A small audio embedding model, trained from scratch: moe top_k.
Rows from block 11 of a small audio embedding model, named by matrix and row number. Rows with one number within an expert belong to one neuron, the router's apart. Each number is 128 + 32 x the weight over its row's rms, rounded and kept within 0 to 255. All counts start at 0. After the name is the row's rms in percent of the matrix's.
Before each expert's rows are labels from the 100 clips, of 14976, where the router gives the expert most weight on average: "peak on" is the class under the peak. Only what is clearly more common there than usual is listed. The data: synthesized solo parts of chorales (CocoChorales). In brackets: how many of the 100.
# router: router (model.blocks.11.mlp.router.weight, 4x384, trained with AdamW), inputs 320-383
# gate: expert gate (model.blocks.11.mlp.gate, 4x96x384), inputs 320-383
# up: expert up (model.blocks.11.mlp.up, 4x96x384), inputs 320-383
# down: expert down (model.blocks.11.mlp.down, 4x384x96, transposed), outputs 320-383

# expert 0
peak on: A4 (29)
router.0 104 [159  87 134  87 122 178 179 120 124 156 160 114 195  90  92 104 134 143  82 138 123  81 111 162 150  41 144 144  69 126 176 109 130 154  42 146 155 111 123 102 181 167 147 151 162 141 127  96  75 194 125  59  94 142 152 177 146 146 141 153 129 131 102 108]
gate.0 098 [130  62 124  93 206 160 110 148 153 132 106 105 141 145 151 125 141 122 154 142 165 108 109  86 142  42  99  94 121  86 155 139  73 204 185  87 147 158 155  97 148 130 124 168 154 117  97 121 116 151 183  99 121 165 151  44 111 169 127  47 129 128  79  94]
up.0 096 [115 101 115  96 182 149 119 153 167 117 144 122 168 168 159 144 167 159 145 168 174  68  93  67 125  61  46 129 128 141 153 121 112 121 137 108 102 127 147 130  98 142 129 181 161 116 109 186 125 126 204 148 110 107 150 102  88 129 163 102  82 117  67 112]
down.0 100 [ 85  84 149 137 121 118 123 126 117 164 105 149  98 149 140 132 100 174 116 155 106 119 113 148 130 131  70 114 150 126 151 118 141 132  81 208 202 129  90  89 161 143 178  91 108  99  59  38 159 107 102  99 109 122 157  74  64 119 180  83 111  90 172 106]
gate.1 082 [148 103  86  84 111 117  62 192 117 140 137 131 129 152 117 128 117 158 122  67  70 102  91 115 135 112  95 137 140 191 103 119 138 110   0 123 109 198 127 113  70 157 148 126 162 156 142  46 126 195 111 141 163 154 111  83 157 123 126 150 152  87 135 148]
up.1 084 [172 166 139 160 118  96 101  76  88 148  96 114 159 115 121 103 105 176 157 114 115 125  86 128 135 106  76 115 139 224 135  91 197 107 128  84  73 137 110 120  78 135 117 177 140 171 118 151  94 105 141 133 134  98 154 140 120 125  84 132 132  61 149 122]
down.1 089 [ 52 101 129 114 118 198 170 145 146 131 161 128 151 167 146 136 124 158 103 125 132 161 120  71 110 158 148 123  98 133 126  94  70 124  71 104 169 138  93 109  65  74 151 169 142  86 150 130 108 115 149 174 160  92  91 162 155  90   0 149 136 100 123 117]
gate.2 074 [135 116 136 133 192  88  76 108 128 140  35 109 115 102 101 122  81 122 128  98  90 127 162 158 124 202  87 112 106 179 173 120  82 165 133 135 179 123  91  95 104 161 113 124 119 174 138 169  85 147 125 109 182 183 156 161 107 122 170 116 123 135 187 121]
up.2 072 [139 111 149 111 104 149 132 110 106 132 137  86 154 183  99 209 149 104 116 180 208 142 131 134 138  64 111 156 163 131 176 132 146 104 162 177  85 124 116 167 153  94 172 136  94  95  95 115 123  97  90  98 119 131 117 137 103 112 122 146 190  90 108 121]
down.2 076 [109  68 107  83 165  62 114 145 126 140 144 110 157  63 213 131 149 148 112 108  82 213 171 159 165 130 181 158 154 136  69 138  99 141 106 150 129 136 157 174  42  87  96  24 133  86 130 230 147 155 140 128  91 101 112 106 136 165 187  77 172 200  74  68]
gate.3 077 [134 136 125 202  77 128 136 143  97 136  82 101 126 108 126 167 148 135 107 223 182 120 185  67 137 134 103  88 171 137 126 158 109 100 109 132 107 123 126 148 102 137 148 186 123 183  92 100 148  75 118 136 150 152 146 162  36 184 131 132 127 147  86 148]
up.3 078 [127 162 128 116  85 161 104 154 139 112 131  92 127 108  90 139 130 165 157 167 134 109 123 163 112 127 163  85 148 110 138 155  66 121  23 140  97  99 138 158 138  99 132 175 150 152 123 127 133  89  90 116  83 120 138 156 130 170 119 137  73 159  79 137]
down.3 079 [ 93  64 160 128 129 129 143 151  95  90 166 134  99 119  91 130 151 153 130 128  53 155 101 145 110 126 155 149 139  97 147  69 182 145 207 208  97 144 102 107 182 154  97 122 124 146 129 157 160 103 102 127  90 133  58 142 105  97 105 150  96  78 123 102]
gate.4 069 [135 109 133 147 151  66 117 176 151 127 176 159 100  92 159 138  82 106 137  89 106 162 183 128 151 131 118 135 121 124 138 180 165 118  54 150 102 155 128 142 130 151  75 137 173 133 123  76 173 159 154 164 170 104 119 184  72  45  74  96 115 150 149 175]
up.4 071 [ 98 131 100  99  77 182 151 151 143 150 112  97 149  89  70  78  92 151  89  94 130 138 153 135  74 117 116  90 135 113 149 201  92 131 149 163 139 160 121  97 101 135  86 104 153 130 140  95 132 111 167 165  94 123 184 128 121 103 143  78 121 100 186  91]
down.4 072 [147 110 123 105 112 193 153 146  87  75 128 178 153 166 183 144 136 172 162 138 164 109  98 136  82 143 195 161 105  95 106 125 155 155  79  77  87 162 158 112  88  97 123 165 154  92 153 178 135 137 106 136  61 122 168 107  96 116  40 130 150 127 111 163]
gate.5 163 [121 102 139 156 141 152 123 138  87 131  97 141 157 123  90 136 178  98 137  37 133 121 150 127 153 130 171  93 139 120 165 135 147 141 125 131 107 124 155 134 204 139 174  92 112 180  92 137 136  86 113 132 127 145 137 136 173 122 195 105 102 146 106 106]
up.5 158 [157 144 108 118 107 117 123 140 167 119 136 114  73 135 176 102  83 158 122 223 122  94 122 119 119 111  90 156 113 134  70 112 132 135 159 120 163 125  95 119  45 109  86 160 136 112 176 102 108 183 141 110 132  93  89 126  91 127  55 144 131 101 138 141]
down.5 140 [134 115 155 140 103 123 119 165 147  67 180 109 114 150 136 169 138 126 131 142 119  87 114 122  97 144 127 107 114 151 192 145 166 148  50 150 101 100 167 104   0 129 137 187  94  58 208 169 170 134 158 127  66 116 130 129 143 132  94 163 125 136 146 147]
gate.6 090 [181 102  99 127 204 132 186  51 116 139 146 164 158 120 129  97  92 160 105 121  45 120 115 129 184 137 103  90 150 116  88 154 154 116 172 118 142 129 118 141 160 128 111  88  81 131 125 101 139 212 145 147 185 124 114 147  88 130 163 111  94 109 126  93]
up.6 088 [179  86  87 159 178  92 128  64  93 161 182 102 137 123 125  95 101 135 125  63 139 150 123 141 168 117 136 141 172 102 108 170 114  85 183 126 120 103 152  80 159 137  75  96  85 114 169 141 119 182 112 145 142 141 100 152 107 130 132 142  75 110 102  90]
down.6 081 [ 83  86 116 151 123 123 139 152  76 131 159 102 135  81 123 177 155 124 137 129 101 162 153 196 101 138 119 143 162 170 118 140  93 118  82 149 187 136 158  88 195 139 116 119  84  66 132 117 194 165 119 103 164 119 159  85 139 132  98  99  61 131  84 136]
gate.7 074 [112 134 100  81 128  94 141  72  49 122 215 144 152 110 222 155 165 106 101 162 119 125 101 123 148 121 208 131  97 161 173 117 157 143  69 150 127 183 132 116  65 164 109 220 133 138 143 117 133 175 116 117 145 177 174 136 128 138  59 142 133 127 148 124]
up.7 077 [132 124 113 115 176 133 124 144  91 119 156  96 114 120 106  82 158 139 136  87  96 103 164  96 159 164 155 150 132 196 149  60 107  94 177  91 138 147 159 120  75  92 125 191 102 113 102  67 143 197 108 106  93 132  87 137  95 138 140 103  43 182 102 115]
down.7 080 [139 150 138 208  70 100 164  80  98 105  95 160 106 155 136 101  93 136 166 126 138 140 117 146  90  96 109 109 131  99  97 121 111 103 179  85 180 111 135 101 164  85 177 103 195 151 160 129  79 130  92 101 100 140 161 130 110 162 139 125  74 115 110 166]

# expert 3
peak on: silence (90)
router.3 101 [ 81 141  93 126 101 109 121 114 140 109  98 182 181 120 145 155 110  90  92 149 131 136 167  73  83 134 142 131 102 130  86 152 105 129 139 105 153 122 152 137 119  87 166 181 131 138 178 126 114 113 113 107 114 159 144  95 141 151 112 117 104 149 158 126]
gate.0 067 [132  97 132 123  93 152  94  74 119 123 110  88  66 174 152 134 106 147 171   5 107 123 136 178 148 140 106 170 156  80 176 126  78  99  99 169 169 202 153 112 115  92 187 108 164 120 138  82  91 169 187 124 155 149 125 165 149  85 125 136 149  70 166 139]
up.0 063 [203  80 135 106  90 173 173 161 113 170 101  91 166 178 144  95 144 136 148 106 121 115  47 160 117 120 166 116 113  87 133 128 215 134 145 118 113 227 141 198 148 120 131 121 167 133 117 176 121 213 127  90  90 129 129 112 124 115 165 147 129  95 112 148]
down.0 069 [121 179  96 121 108  94 119 141  57 133 143 124  92 179 169 138  83 140 123 127 109 131 164 146 117 119  64 173 139  81 136 120 119 143 125 101 201 114 128 101 100  87 136 157 125 148 121 136  94  66 158 142 153 154 112 138 133 106 112 124  99 128  98 122]
gate.1 064 [154 156  93  91 154 157 164 125 144  99 165  98 195 131  67 194  66 112 136 127 154  92 132  97 102 147 177 114 106 130 132 115 123 149 174  90 117  88 126 164 124 147 142  94 136 105 187 123 131 101 102  89 123 135 164 116  98  85 121  89 162 138  95 114]
up.1 058 [ 94 184 125 198 217 135 140 124  96  72 148 132 105 132 159  76 112 196 168 159 140 139 163 188 108  80 133  57 138 131 155  96 162 115  82 103  78 133 155 162 167 105 131 151 165 176 153 100  75 154 129 165 156 151 114 165 123  94 156 172 130 116  76 142]
down.1 062 [149 114  96 190 153 107 165 152 147 110  74 120 182 119 121 138 147 112 116 141 131 133 167 191 132 118 102 113 132 155 121 104 135 148 108 129 140 136  79  65 118 136 199 128 126 150  77 110 188 105 126 121 116 127 121 171 132  99 112 149 135 149 123 142]
gate.2 084 [129  99 130 116 114  85 137  98 122 135 125 153  80 127 144  82 130 121 137 188 144 106 131  87 126 127  75 152 158 107 154  99 133 141 162 181 140 123 140 179 114 124 150 146 125 171 135 173 103  64  86  97 166 144 150 134 153  92 134 142 120 119 118 108]
up.2 073 [111 161  88 101 105 158 109  69  54 178 156 134 111 135 160 152 165 143  95 118 130 104  92  86  85 118  90 124 138 156  65 112  88  70 133 201  89 120 149 121 111  99 110 105 138 135 161 135 124 200 106 168 112 128 115 112 200  76  91 134 127  85  43 131]
down.2 082 [150 141 145 101 122  89 111 116 147 154  81 102 125 139 106  89 116 162 125 157 192  93 172 150 137 124 125  68 125 111 106  96  88  76 181  71 170  99 120 142 124 158 101  90 149 205 141 197 118 133 172 159 185 124 127 125 102 110 153 155 118 210 115 105]
gate.3 079 [108 140 137 128 117 163 153 174 106 144 158 139 124 136 123 150 122 129 145 154 154 127 115 164 157 108 162 131 128  99  96  83 124 109 151 148  90 139 116 139 136 178 153 146 136  98 135 126 134  95  82 180 153 107 178  73 111 151 172 128 149 156 157 164]
up.3 084 [127 159 139 171 133  61  60  85 126 138  91 199 103 109 162  87 101 130  76 168  92 123 144 134  89 101 123 121  97 170 144 172 154  79 143 104 110 134  96  97 118 123 156 130 130 159 148  91  93 146 140 156  60 162  65  87 146 164 107  93 162  75 110 151]
down.3 089 [179 180 124  59  64  96  72 123  97 101 106 174  63 153 162 139 171 104 123 133 124 126 133 106 178 131 132 153 105 172 117 127 134 172 110 159 181 200 146  90 234 116 168 146 125 125 101  90 125 164 135 154 190 169 130 156 131 145 135  95 113 186  95 112]
gate.4 093 [103 179 148 149 167 188 130 155  69 115 111 144 130  91  80 163 151 138 120 186  56 136 132 102 164 102 126 159 138  81  84 169 132 101 150  80 167 101 143 103 187 160 119 160 150 135 117  38 107 142 143 171 119 116 155  24 136 192 118 111 151 104 101 120]
up.4 091 [ 84 159 148 128 149 147 161 141  64 122 166 136 141 149  86 157 119 125  94 202 165  93 189 138 154  69 127 118 140 174 103 203 122  85 175 112 164  86 115  95 214 156 132 136 136 145 124  64 111 131 126 145  98 158 163  32 148 144 135 122 136 128  44 151]
down.4 105 [ 94 147 147 109  92 121  79  54 102  84  66 129 107 150 227 123  97 132 115 145 152 165 128 136 132 112 190 109 155 118  73  63 218  97 148 132 128 124 112 141 144 114 198 186 153 157 142  79 187  70 151  38 175 126 142 139 110 175 122 120 102  98 157  95]
gate.5 089 [110 141 112 178 108  77 109 102 157 158 130 157 144 158 150 124 116 151 108 149 154 172 148 118 160 202 101 131 115 146 143 188  71 125  84 127 172 133 162 161  86 108 104 164 176 134 139 149 107 160 134  92 124  99 120 102 159 146 108 140 163 112 100 113]
up.5 077 [135  91 138 134 104 146  96  89  86 129 145 132 168 144 180 173 136  90 100  74 163 161 130 124 125 129 116  91  54 101 152 106 145 121 138 125 124 153 155 134  70 107 166 147 115  86 125 160 181 136 139 114 162 131 159 110 164 118 144 130 132 160 138  95]
down.5 083 [151 141 115 111 139  80  78 146 148 159 200  96 154 126 130 127 132 125 125  67  89 118 113 132  67 133  81 176  94 175 119 100  84 105 138  83 102 118 186 156  81 107  99 172  83 160 127 142 161  89 168 115 149 147 167  80 146 147 120 106 106 115  97 132]
gate.6 089 [110 126 127  86 102 171 117 190 189  84 109  93 125 119 105 130 132 136 117 139  92  75 113 146 116 141 191  89  76 192 122 132 139 122 118 109  56  76 155 133 222 147 121 133 112 111 137 185  87  53 131  88 166 113 187 209  89 146 110  80 135  95  74 201]
up.6 084 [131 128  74 138 152 116 110 143 127  85 124 135 136 171  84  94 119 109 122 127 114 181 139 163 169 129 185 115 144 123  99 184 206  77  59  91 114  50 113 164 156  69 102 172  99 113 156 191 116 142 121 133  94  90 132 142 125 141 152  87 132 139 118 144]
down.6 085 [139 126 200 169 234 177 157 143 106 132 136 161 113  96  74 160 136 112 170 178 182 142 169  99 130 126 156 126 127 143 126 110  69 134 136 163 132 126  65 141  89 161  84 190 111 137 180 202 107 162  75 132 172 136 147  77 184 102  91  59 162 125  88 115]
gate.7 060 [121 192 149 140 106 152 104 149  97 100 158 140 171 122 189 138 107 134  84  91 107 158 142 141 160 134 125 153  45 135 175 116  80 154 109  99  63  98 140 127 218 129 124 135 138 118 170 124 103 131 149 139 107 187 190 131  90 114 185 138  88  73 115 127]
up.7 058 [150  92 125 160  64  55 121  85 123 114 134  95  94  93  99 126 105 143 204 184 128 137 162  97  94 147 214 135 135  98 165  99 125 103  87  95 120 161 169 122  69 184 131 181 132 126  88  57 144 115 151 120 133  86 131 152 100 138 106 132 118 148 200 198]
down.7 069 [147 140 117 153 105 134 119 146 130 147 148 121 128  62 179 147  98 116 164  89 123 128 130 163 105  95 197 113 107  51 105 130 112 124 120  80 164 123  70 148 108 124 146  64 138 144 128 137 118 132 154 107 118 116 114 100 129 144 164 207 164 157 168 120]

# expert 1
peak on: C4 (35); C#4 (25)
router.1 110 [109 128 139 107 109  71 101 148 115 145 105  91  41 137 145 128 136 113 191 193 107 147  87 110 135 172 143  91 203 127  98 158 155 132 204 156  91 122 131 143  98 142  79  94 141 107 112 125 162 111 143 192 182  88  99 133 104  78 113 102 144 135  89 144]
gate.0 125 [127 167 117 146 213 158 161 241 129 110 131 173  72 155 129 115 172  98 139 122  82  88 150 124 149  83 148 114 133 131 128 113 102 173  71 128 135 109 119  69 112 135 110 152 159 143 175 138  93 114 144 122  94 114 144 135 118 122 109 148 117 112 120 120]
up.0 126 [158 154 109 142 222 165 148 215 133 126 133 167 101 150 134 118 168  85 154 153 109 105 144 135 142 103 180 135 162 138 121 134  90 140  40 131 104 107 139  85 153 144 108 137 163 145 141 143 110 152 128 130 108 134 155 124  76  66 111 119  98 130 102 108]
down.0 132 [133 119 175 130 122  65 122  84 145 138 132 136 108 106 155  99 146  78 102 151 130  97 119 164 156 134 145 183 136 154 146 111 146 144 107  83  48  92 118 139 107 140 135  29 142 112 125 145 131  55 133 122 106 147 160 142 119  70 115  88 162 114 140 116]
gate.1 134 [166 116 106 129 123 151 101 108 103 104  55 154 131 123 152 147 165 117  79 141 125 109 153 153  97  94 238 100  82  45  83 115 112 139 144 133 162  79 136 141  58 169 120  97 132  79 166  66 140  35 173 117 135 138 144 148 117 116  70 144 129 141 163 155]
up.1 130 [184  94 140 128 108 159 104 132 108 106  48 160 122 124 170 137 153 115  98 148 149 107 150 143  98  84 255  89 124  61 116 121 132 126 149 115 167 106 122 155  72 165 131 101 128 135 130  21 124  45 154  82 144 106 139 134 123 120  81 169 140 163 146 139]
down.1 138 [115 129 161 143 127 134 123 118 193 136 178 115 138 115 111 121 145 128 104 115 117 160 141 146 123 126 154  89 123 106 103 150 141  97 131 124  92 119 198 123 152 136 109 138 196 118  98 153 161  95 203 149  92 134 161 145  88 152  47 170 103  73  98 111]
gate.2 087 [120 103 154 111 147 137 106 122 121 122 151 151 129 116 152 135 132 133 145  77  97 138 106 140 132  73  75 225 112 149 130 171 104 126  50 139  97 152  58 123 151  80 183 126 118 142 120 145 112 130 181 142 139 139 149 110 121 126 143  99 112  75 122 112]
up.2 083 [ 80  79 143 111  29 118 114 107  91  82 114 116 169 155 152 155 142 194 168 133 195 139 149 141 139  79 135 161 114 108 101 146 166 212  72 145 119 105 150 145  87 121 187 134 148  91 122 192  90 121 170 115 133 145 172  64 170 238 123  92 132 135 115 125]
down.2 092 [180 111  95 114 110 114  80  88 223 127 115  96 115 111 139 114 159 151 155 147 125 100  73 149 163 138 158 122 143 121 115 113  62 155 155 114 148  91 156  91 138  58 125  68 176 158 199 117 155 146 179 129 125 132 180 189 100  78 154 134 145 154 140 118]
gate.3 062 [123 135 124 174 123 122 146 148 131 106  72 162  77  95 127 138 117 112 148 107 146 200 154 160 158 110 147 120 116 147 186 143 101 103 126 129 144 110 126 122  90 124 118 137  95 134 134 114 130 164  97  97 157  60 108 140 192  81  62 188  80 126 162 184]
up.3 067 [ 95 128 176 166 143  96 152 104 101 135 180 112 116 162 112 124 129 148 124  96 116 150 111 140 142  98 192 104 139 130  95  87 156  60 103 108 120 125 147 114  99  87 157 100 119 129 143 192 121  81 163 160 165  95 114 120 133  99 137  99 125 170  58 170]
down.3 066 [ 69 115 109 122 137  75 144 171 158 173  72 120 121  32  76 160 134  90 115 111 123 186 142 144 154 138 119 126 111 121 130 108 189 144 141 164 142 139  95 145 210 105 157 231  66 125 119  89 131 194  90 155  80 132 169 160 174 130  96 100  99 153 140 134]
gate.4 085 [100 105 120 121  83  78 192  87 140 137 131 128 114  77 114 128 156 113 153 167 116 118 164  98 109  94 201  99 131 210 132 145 112  55 161 132 108 165 139 141  45 118 174  92 132 121 113 128 129 192 133 109 112  88 129 113 122 134  98 112 160 200 143 195]
up.4 086 [ 76 104  90 154 136  77 168 163 149 123 100 121  96 140 160 151 158 130 135 197 161 110 215 114  71 155 182 113 113 159  93 157  99  78 171 121 114 124 146 186  75 119 138 119 119 121 163 152 161  79 134 125 138 127 110 123 105 184 108 108 155 150 117 146]
down.4 091 [139  94 157  72 130 133 122 204 114 113  52 106 115 100 122 147 153 150 102 110  67 112 167  75 133 135 147  95 134 110  85 176  43 151 137 111 159 155 125 116  82  76 100 132 125 125 100 138 206 120 141 122 129 136  93 132 116 130 104 140 144 141  95 115]
gate.5 065 [116 124 105 159 147 149 143 124 230 119 185  94  83  99 136 124 143 118  97 141 132  77 148  85 120 129 112 125 131  97 104 169 166 121 171 125  88 122 154 157  90 131 109  61 158 158 158  59 163 160 138 114 128 104  93 124  48 146 146 123 126 148  89 154]
up.5 074 [108 103 119  75 191 167 108 151 146 110 119 156 134  83 108 132 149 109  56 104  98 175 154 129  70 159 109 151 129 130 129 103 128 128 106 117 132 155  83 148 164 112 135 112 149  92  98 148 153 108  99 166 178 127 147 146 144  35 101 185  93  77 148 172]
down.5 072 [147  88 132 162  97 111 138 162 171 127  62 106  92 128 139  92 176 106 156  95 119  98  68 141 186 136 130 123  87 111 155 101  85 102 145 119 114 136  89 156 198 131 140 202 125 125 149 154 149  63  86 113 109 103 140 148 109 186 133 111 149  47 155 115]
gate.6 066 [149 117 105 110 154 187 134 159 149 137  58 143 167 145  79 116 167 142  85  67  74 149  89  98 132 100 146 114  95 120  93 126  99  86 139 155 180 179 101 140 138 127 174 111 119 150 126 105  81 123 107 155 120 145 140 118 104 118 135 110 125 107 123 109]
up.6 074 [109 104  98 150  91 131  94 135 121 148  34 120 184 153  81 156 123 160 114 166 123 148 120 110 109 144 139 145 182 127 145  60  75 144  95 138 120 101 100 142  25 176 130 139 119 133  83 144  58 132 124 126 153 120 143 159 159  87  99 163 152 124 136  44]
down.6 078 [155  88  91 107 123 121 175 115 174 113 141 119 141 156  94 159 151 188  70 168 131 165  96 131 140 131 132 148 142 131 154 178 149 109  86 120 133 131 183 115  56 118 161 134 102 117 175 166 138  32 153 123 154 138 158 116  84  73 138 139  68 119 123 119]
gate.7 085 [180 160 180 117 139 105  87 138  74 158 139 138 159 160 136 168  67 152 129 181 134 128 163 153 115 106  66 158  81 194 148  95 139  89  54 116  98  90 142 115 231 122 125 123 114 138  91 138 163 127 161 147 128  94 133  91 117 109 131 109  87 100 153 115]
up.7 080 [125 127 121 130 158  97 147 159 161 104 169 112 119 108 125  27 139 112 124  50 141 161 129 173 168 158 148 122 119  85  79 154 166 114 177 131 141 188 117 113  87 134 101 132 116  92 171 103  89 161 149 125 112 123 112 144 143 228 132 129 119 149 154 171]
down.7 079 [141 110 115  91 127 145 156  98 142 128 147 153  99 125 140 159  65 206 139 135 156 215 138 120 108 123 136 138  73 129 123 137 191 156  53 125 157 112  95 103 121 136 143 108 114 147 196  85 125 119 128 169  89 134 122 141 137 109 149 127 150 155 192 134]

# expert 2
peak on: G#5 (36)
router.2 083 [161 172 109 207 215 123 153  86 129 130 173 109 117 162 112 150 146 169 116   0 142 131 159 125 160 148  69 172 142 160 175  64 144  75 119  73 132 135  84 157  85 122 164  91  88 107 134 200 155  96  95 157 139 112 158 138 132 187 154 207 130  95 185 107]
gate.0 134 [ 89 105 115 123 162 105 104  69  92 149 147 101 136 161 115 138 128 150 125 147 165 111 209 149 124  99  30 110  74 163 130 118 113 108 212 117 119 146 188 149  66 128 149 209 104 116 151 137 111  89 106  94  61  86 102 120 100 175  24 126 212 141  95 102]
up.0 133 [162 160 159 123 152 144  97 108 182 113 160 121 192 171 134 119 139 114  98  53 118 110  27 139 153 120 179 155 114 112 173  23 213 134 135 141 105 162  99  72 186 128 134 104 146 127 133 109 116 188 174  86 123 149 176 110 106 150 153 135  97 106 106 182]
down.0 128 [107 170 184 113 185 185 154 176  52  66 193  92 129  49 152 131  93 149 108 108 164 129 113 151  94 120 189 141 126 172 126 123 128 146 171 164  96 148  87 158 149 147 111 111 195  70 163  64  53  69 173 161 110 140 116 143 163 103  83 120 148  47 187 119]
gate.1 065 [164 142  69 107 115 106 171 148 110 147 141 167 181 155 178 107 140  78 146 155 139  87 156  90 162  38 156 155 136 112 108 123 169 108 255 121 166 165  99 128 129 118 115  76 135 164 199 110  95 128  93 146 119 169 138 116 101  89  59 152 155 144 137 105]
up.1 066 [158 158 100 107 133 166 108 137 147 121 153  95 119 136  82 128 132 128  74 179 119 129 118 150  87 198 139 136 113 163 121  67 155  88 168  91 104 116 145 127  98 128 181 146  97 167  87  57 134 194 174 151 147 160 119 187 101 131 115  77 129 146 132 172]
down.1 069 [131 157 142 131 140 109 121 179  81 160 128 145 168  85 143 126 127 167 145 116 182 101  94  96 175 142 181 129 138 153  93  72 154 141 106 157 131 105 114 165 120 158  71 154 132 146 146 111  81 123  84 100 126 104 104 144 131 121 192  77  61 207  80 156]
gate.2 071 [120 161 146 111 164 104 108 164  81 114 115 106 116 112 153 130  82  99 166 153 135 159 151 142 113 105  64  28 122 101 143 166 140 135  57 129 167 123 140 158 145 113  83 103 166 175 114 145 192 142 134 108 110 155 166  77 122 168 155 144  91 139 114 109]
up.2 071 [153 126 110 139  91 117 103 171 126 102 118 126 101 118 101 179 154  99 141 126 119 127 150  76  79 160  43  82 104 119 160 138 188 130  78  82 131 147 106 172 174  90 136 228 155 164 158 164 143 143  94  67 118 114 121 153 119 113 110 110  88 155 184 116]
down.2 073 [135 141 118 139 149  98 110 158 133 106 163 133 133  79 155 109 138 158 132 118  95 205  77  99 107 106 110 101 157 128 140  94 193 101  97 168 177 141 116 108 105 110 184  85  80 170 122 149 149  97 127 173  69 115 119 144 121 164 128  79 135 105 135 153]
gate.3 102 [ 93 133 113  91  72  97 120 143 111 152 103 140  69 123 108  81  75 145 151 188 156 117 190 142 133 134  86  99 172 120  88  99 151 134 134 156  89  73 100 171  71  89 125 128 139 153  98 173 107  97 147 138 140 117  93 150 125 122  67  99 137 131  47 125]
up.3 096 [157 141 165 144 180 202 155 181  84  99  88  93 156 149 133 154 131 129 134  52 125 143  94 100 112  94 139 147 130 174 140 163  84 137 146 153 135 177 131 113 200 145 128 141 110 109 168 118 106 128  91 135 149 152 158 105 126  71 184 134 125 136 200 142]
down.3 099 [114 161 148  95 121 141 129 163 161 129 201 118 163 163 101 116 142 152 127 126  95  89 131 104 123 124 144 113 126 125 154 145  88 124  97 146 137 152 162  96 207 137  72  40 127 104 145 151  88 142 161  75 147 115 145 157 146 162  84  73 183  90 139 123]
gate.4 169 [145 124 100 128 121 126 142 221 156  93 121  93 122 154 116 105 134 136 171  18 136  51 114 121  95  88 125  96 137 123 198 148 125 161 208 141  79 118 110 106 155 142 135  77 156 132 176 116 142  87 113 107 133 123 156 117 163 191 135 156  82 145 130 167]
up.4 168 [109  89 112 127 141 121 148 172 136 127  47 102 108 107 120 144 121 120 148  78 116  58 143 156 144  67  42 127 153 101 157 207 131  96 185 154  47 108 124  84 185 110 146  80 151 149 164 183 136  48 139  61 136 137 133 121 166 195 140 120 122 130 162 194]
down.4 136 [ 89 176 122 114 190 155 182 179 108 115 157 102 113 172 242 126 118  98 159  86 149 151 157 163 166 118 128 130 106 121 104 102 165  84 173 132 139 181 126 134 158 138 154 169 153 115 168  81 177  88  56 135 129 163 136  70 122 157  51 153 140 125 116 158]
gate.5 104 [110  80 161 114 117 106 162 139 123 154 139 111 151 121  84 141 110 118 144 133 131 126 171  76 141 128  70 110 188 104 172 107 179 128 133  90 113 166  81 204 152 108 128 185 115 106 134 168 149 104 147 163 125 150 103 158 154 180 113  88 134 158  83  77]
up.5 110 [105 177 118 157  94 114 138 117 162 122  98 158 128 153 151  95  82  91 123 123 106 114 175 115 133 144  85 120 146 109  79 123 111 118 145 109 170 117 158 154 108  95 116 215 138 119 151  82 113 156  89 102 122 120 111 135 108  89 117 100 141 112 131 144]
down.5 106 [137 137 115 121 124 163 107 145 156 143 146 105 111 111 154 121 127  97 177 142 154 130 134 187  97 155  97 115 107  78 127  75 195 165 206 151 148 131 162 186 125 146 108  46 113 182 149 135 138 100  97 156  93 129  93 174 146 118 198 131 187 171 105 127]
gate.6 145 [112 111 149 127  88 207 104 193  43 129 143 122 136 115  95  57 136  76 100   0 123  88 121 128 122  89 144 180 101 103 150  45  63 172  66 127 150 100  94  92 183 170 182 110 123 141 166 119  81 136 119 104  91 189 144 129 142 144 183 155 107  90 131 126]
up.6 149 [117 140 112  88  65  58 146  90 157 148  96 134 145 151 149 135 139 134 149 173 162 156  73 122 121 157 119  98  73 146 111 156 110  87 116 137  31 111 128 164  50 106 117 122 158 104 102 161 126 155 198  91 105 131  93 149  90 119  85 135 115 165 126 107]
down.6 133 [147 124 168 107  70  74 148 134 126 147 177 123  90 136 137 138 138 144  92 105 138 103 158 141 142 140 255 138 125 137 126 143 157 149 115 103  65 135 119 146 109 134  75 112 134  74 219 105 141  53 152 108 147 150 161 106  90 132  70 144  78 199 127 123]
gate.7 129 [158  72 144 135  75 131 161  82 153 141  90 106 166 132 109  35 167 141 109 111 111 154  90 110 151  95  50 130 126  38 161  83 145 157 138 174 164 175 114  97 142 120 178 168  95 135 165 139 119 137 131 128 137 141 144 137 124 112 134 153 120 128 122 160]
up.7 132 [ 54 149 141  83 135 111 112 223 110 146 157  92 135 105 164 175  88 161 171 119 156 134 112 133  71 121 171 146 178 189 152 164  83 109  92 110 108 150 114 119  41 137 117 115 139 111  84 136 151 144 133 126 102 160 147 138 129 116  75 101 102 124 141 184]
down.7 128 [134 117 135  91 132  68 165 213 191 154 107 121  58 234 105 127 140 165 102 115 127 191 109  83 109 130 176 118 131 149 152 145 192 173 227 137 126 158 155 116 160 118 112 169  97 125 195 145 109 134 145 157  99 123 134 120  80 137 167  83 145 149 107 144]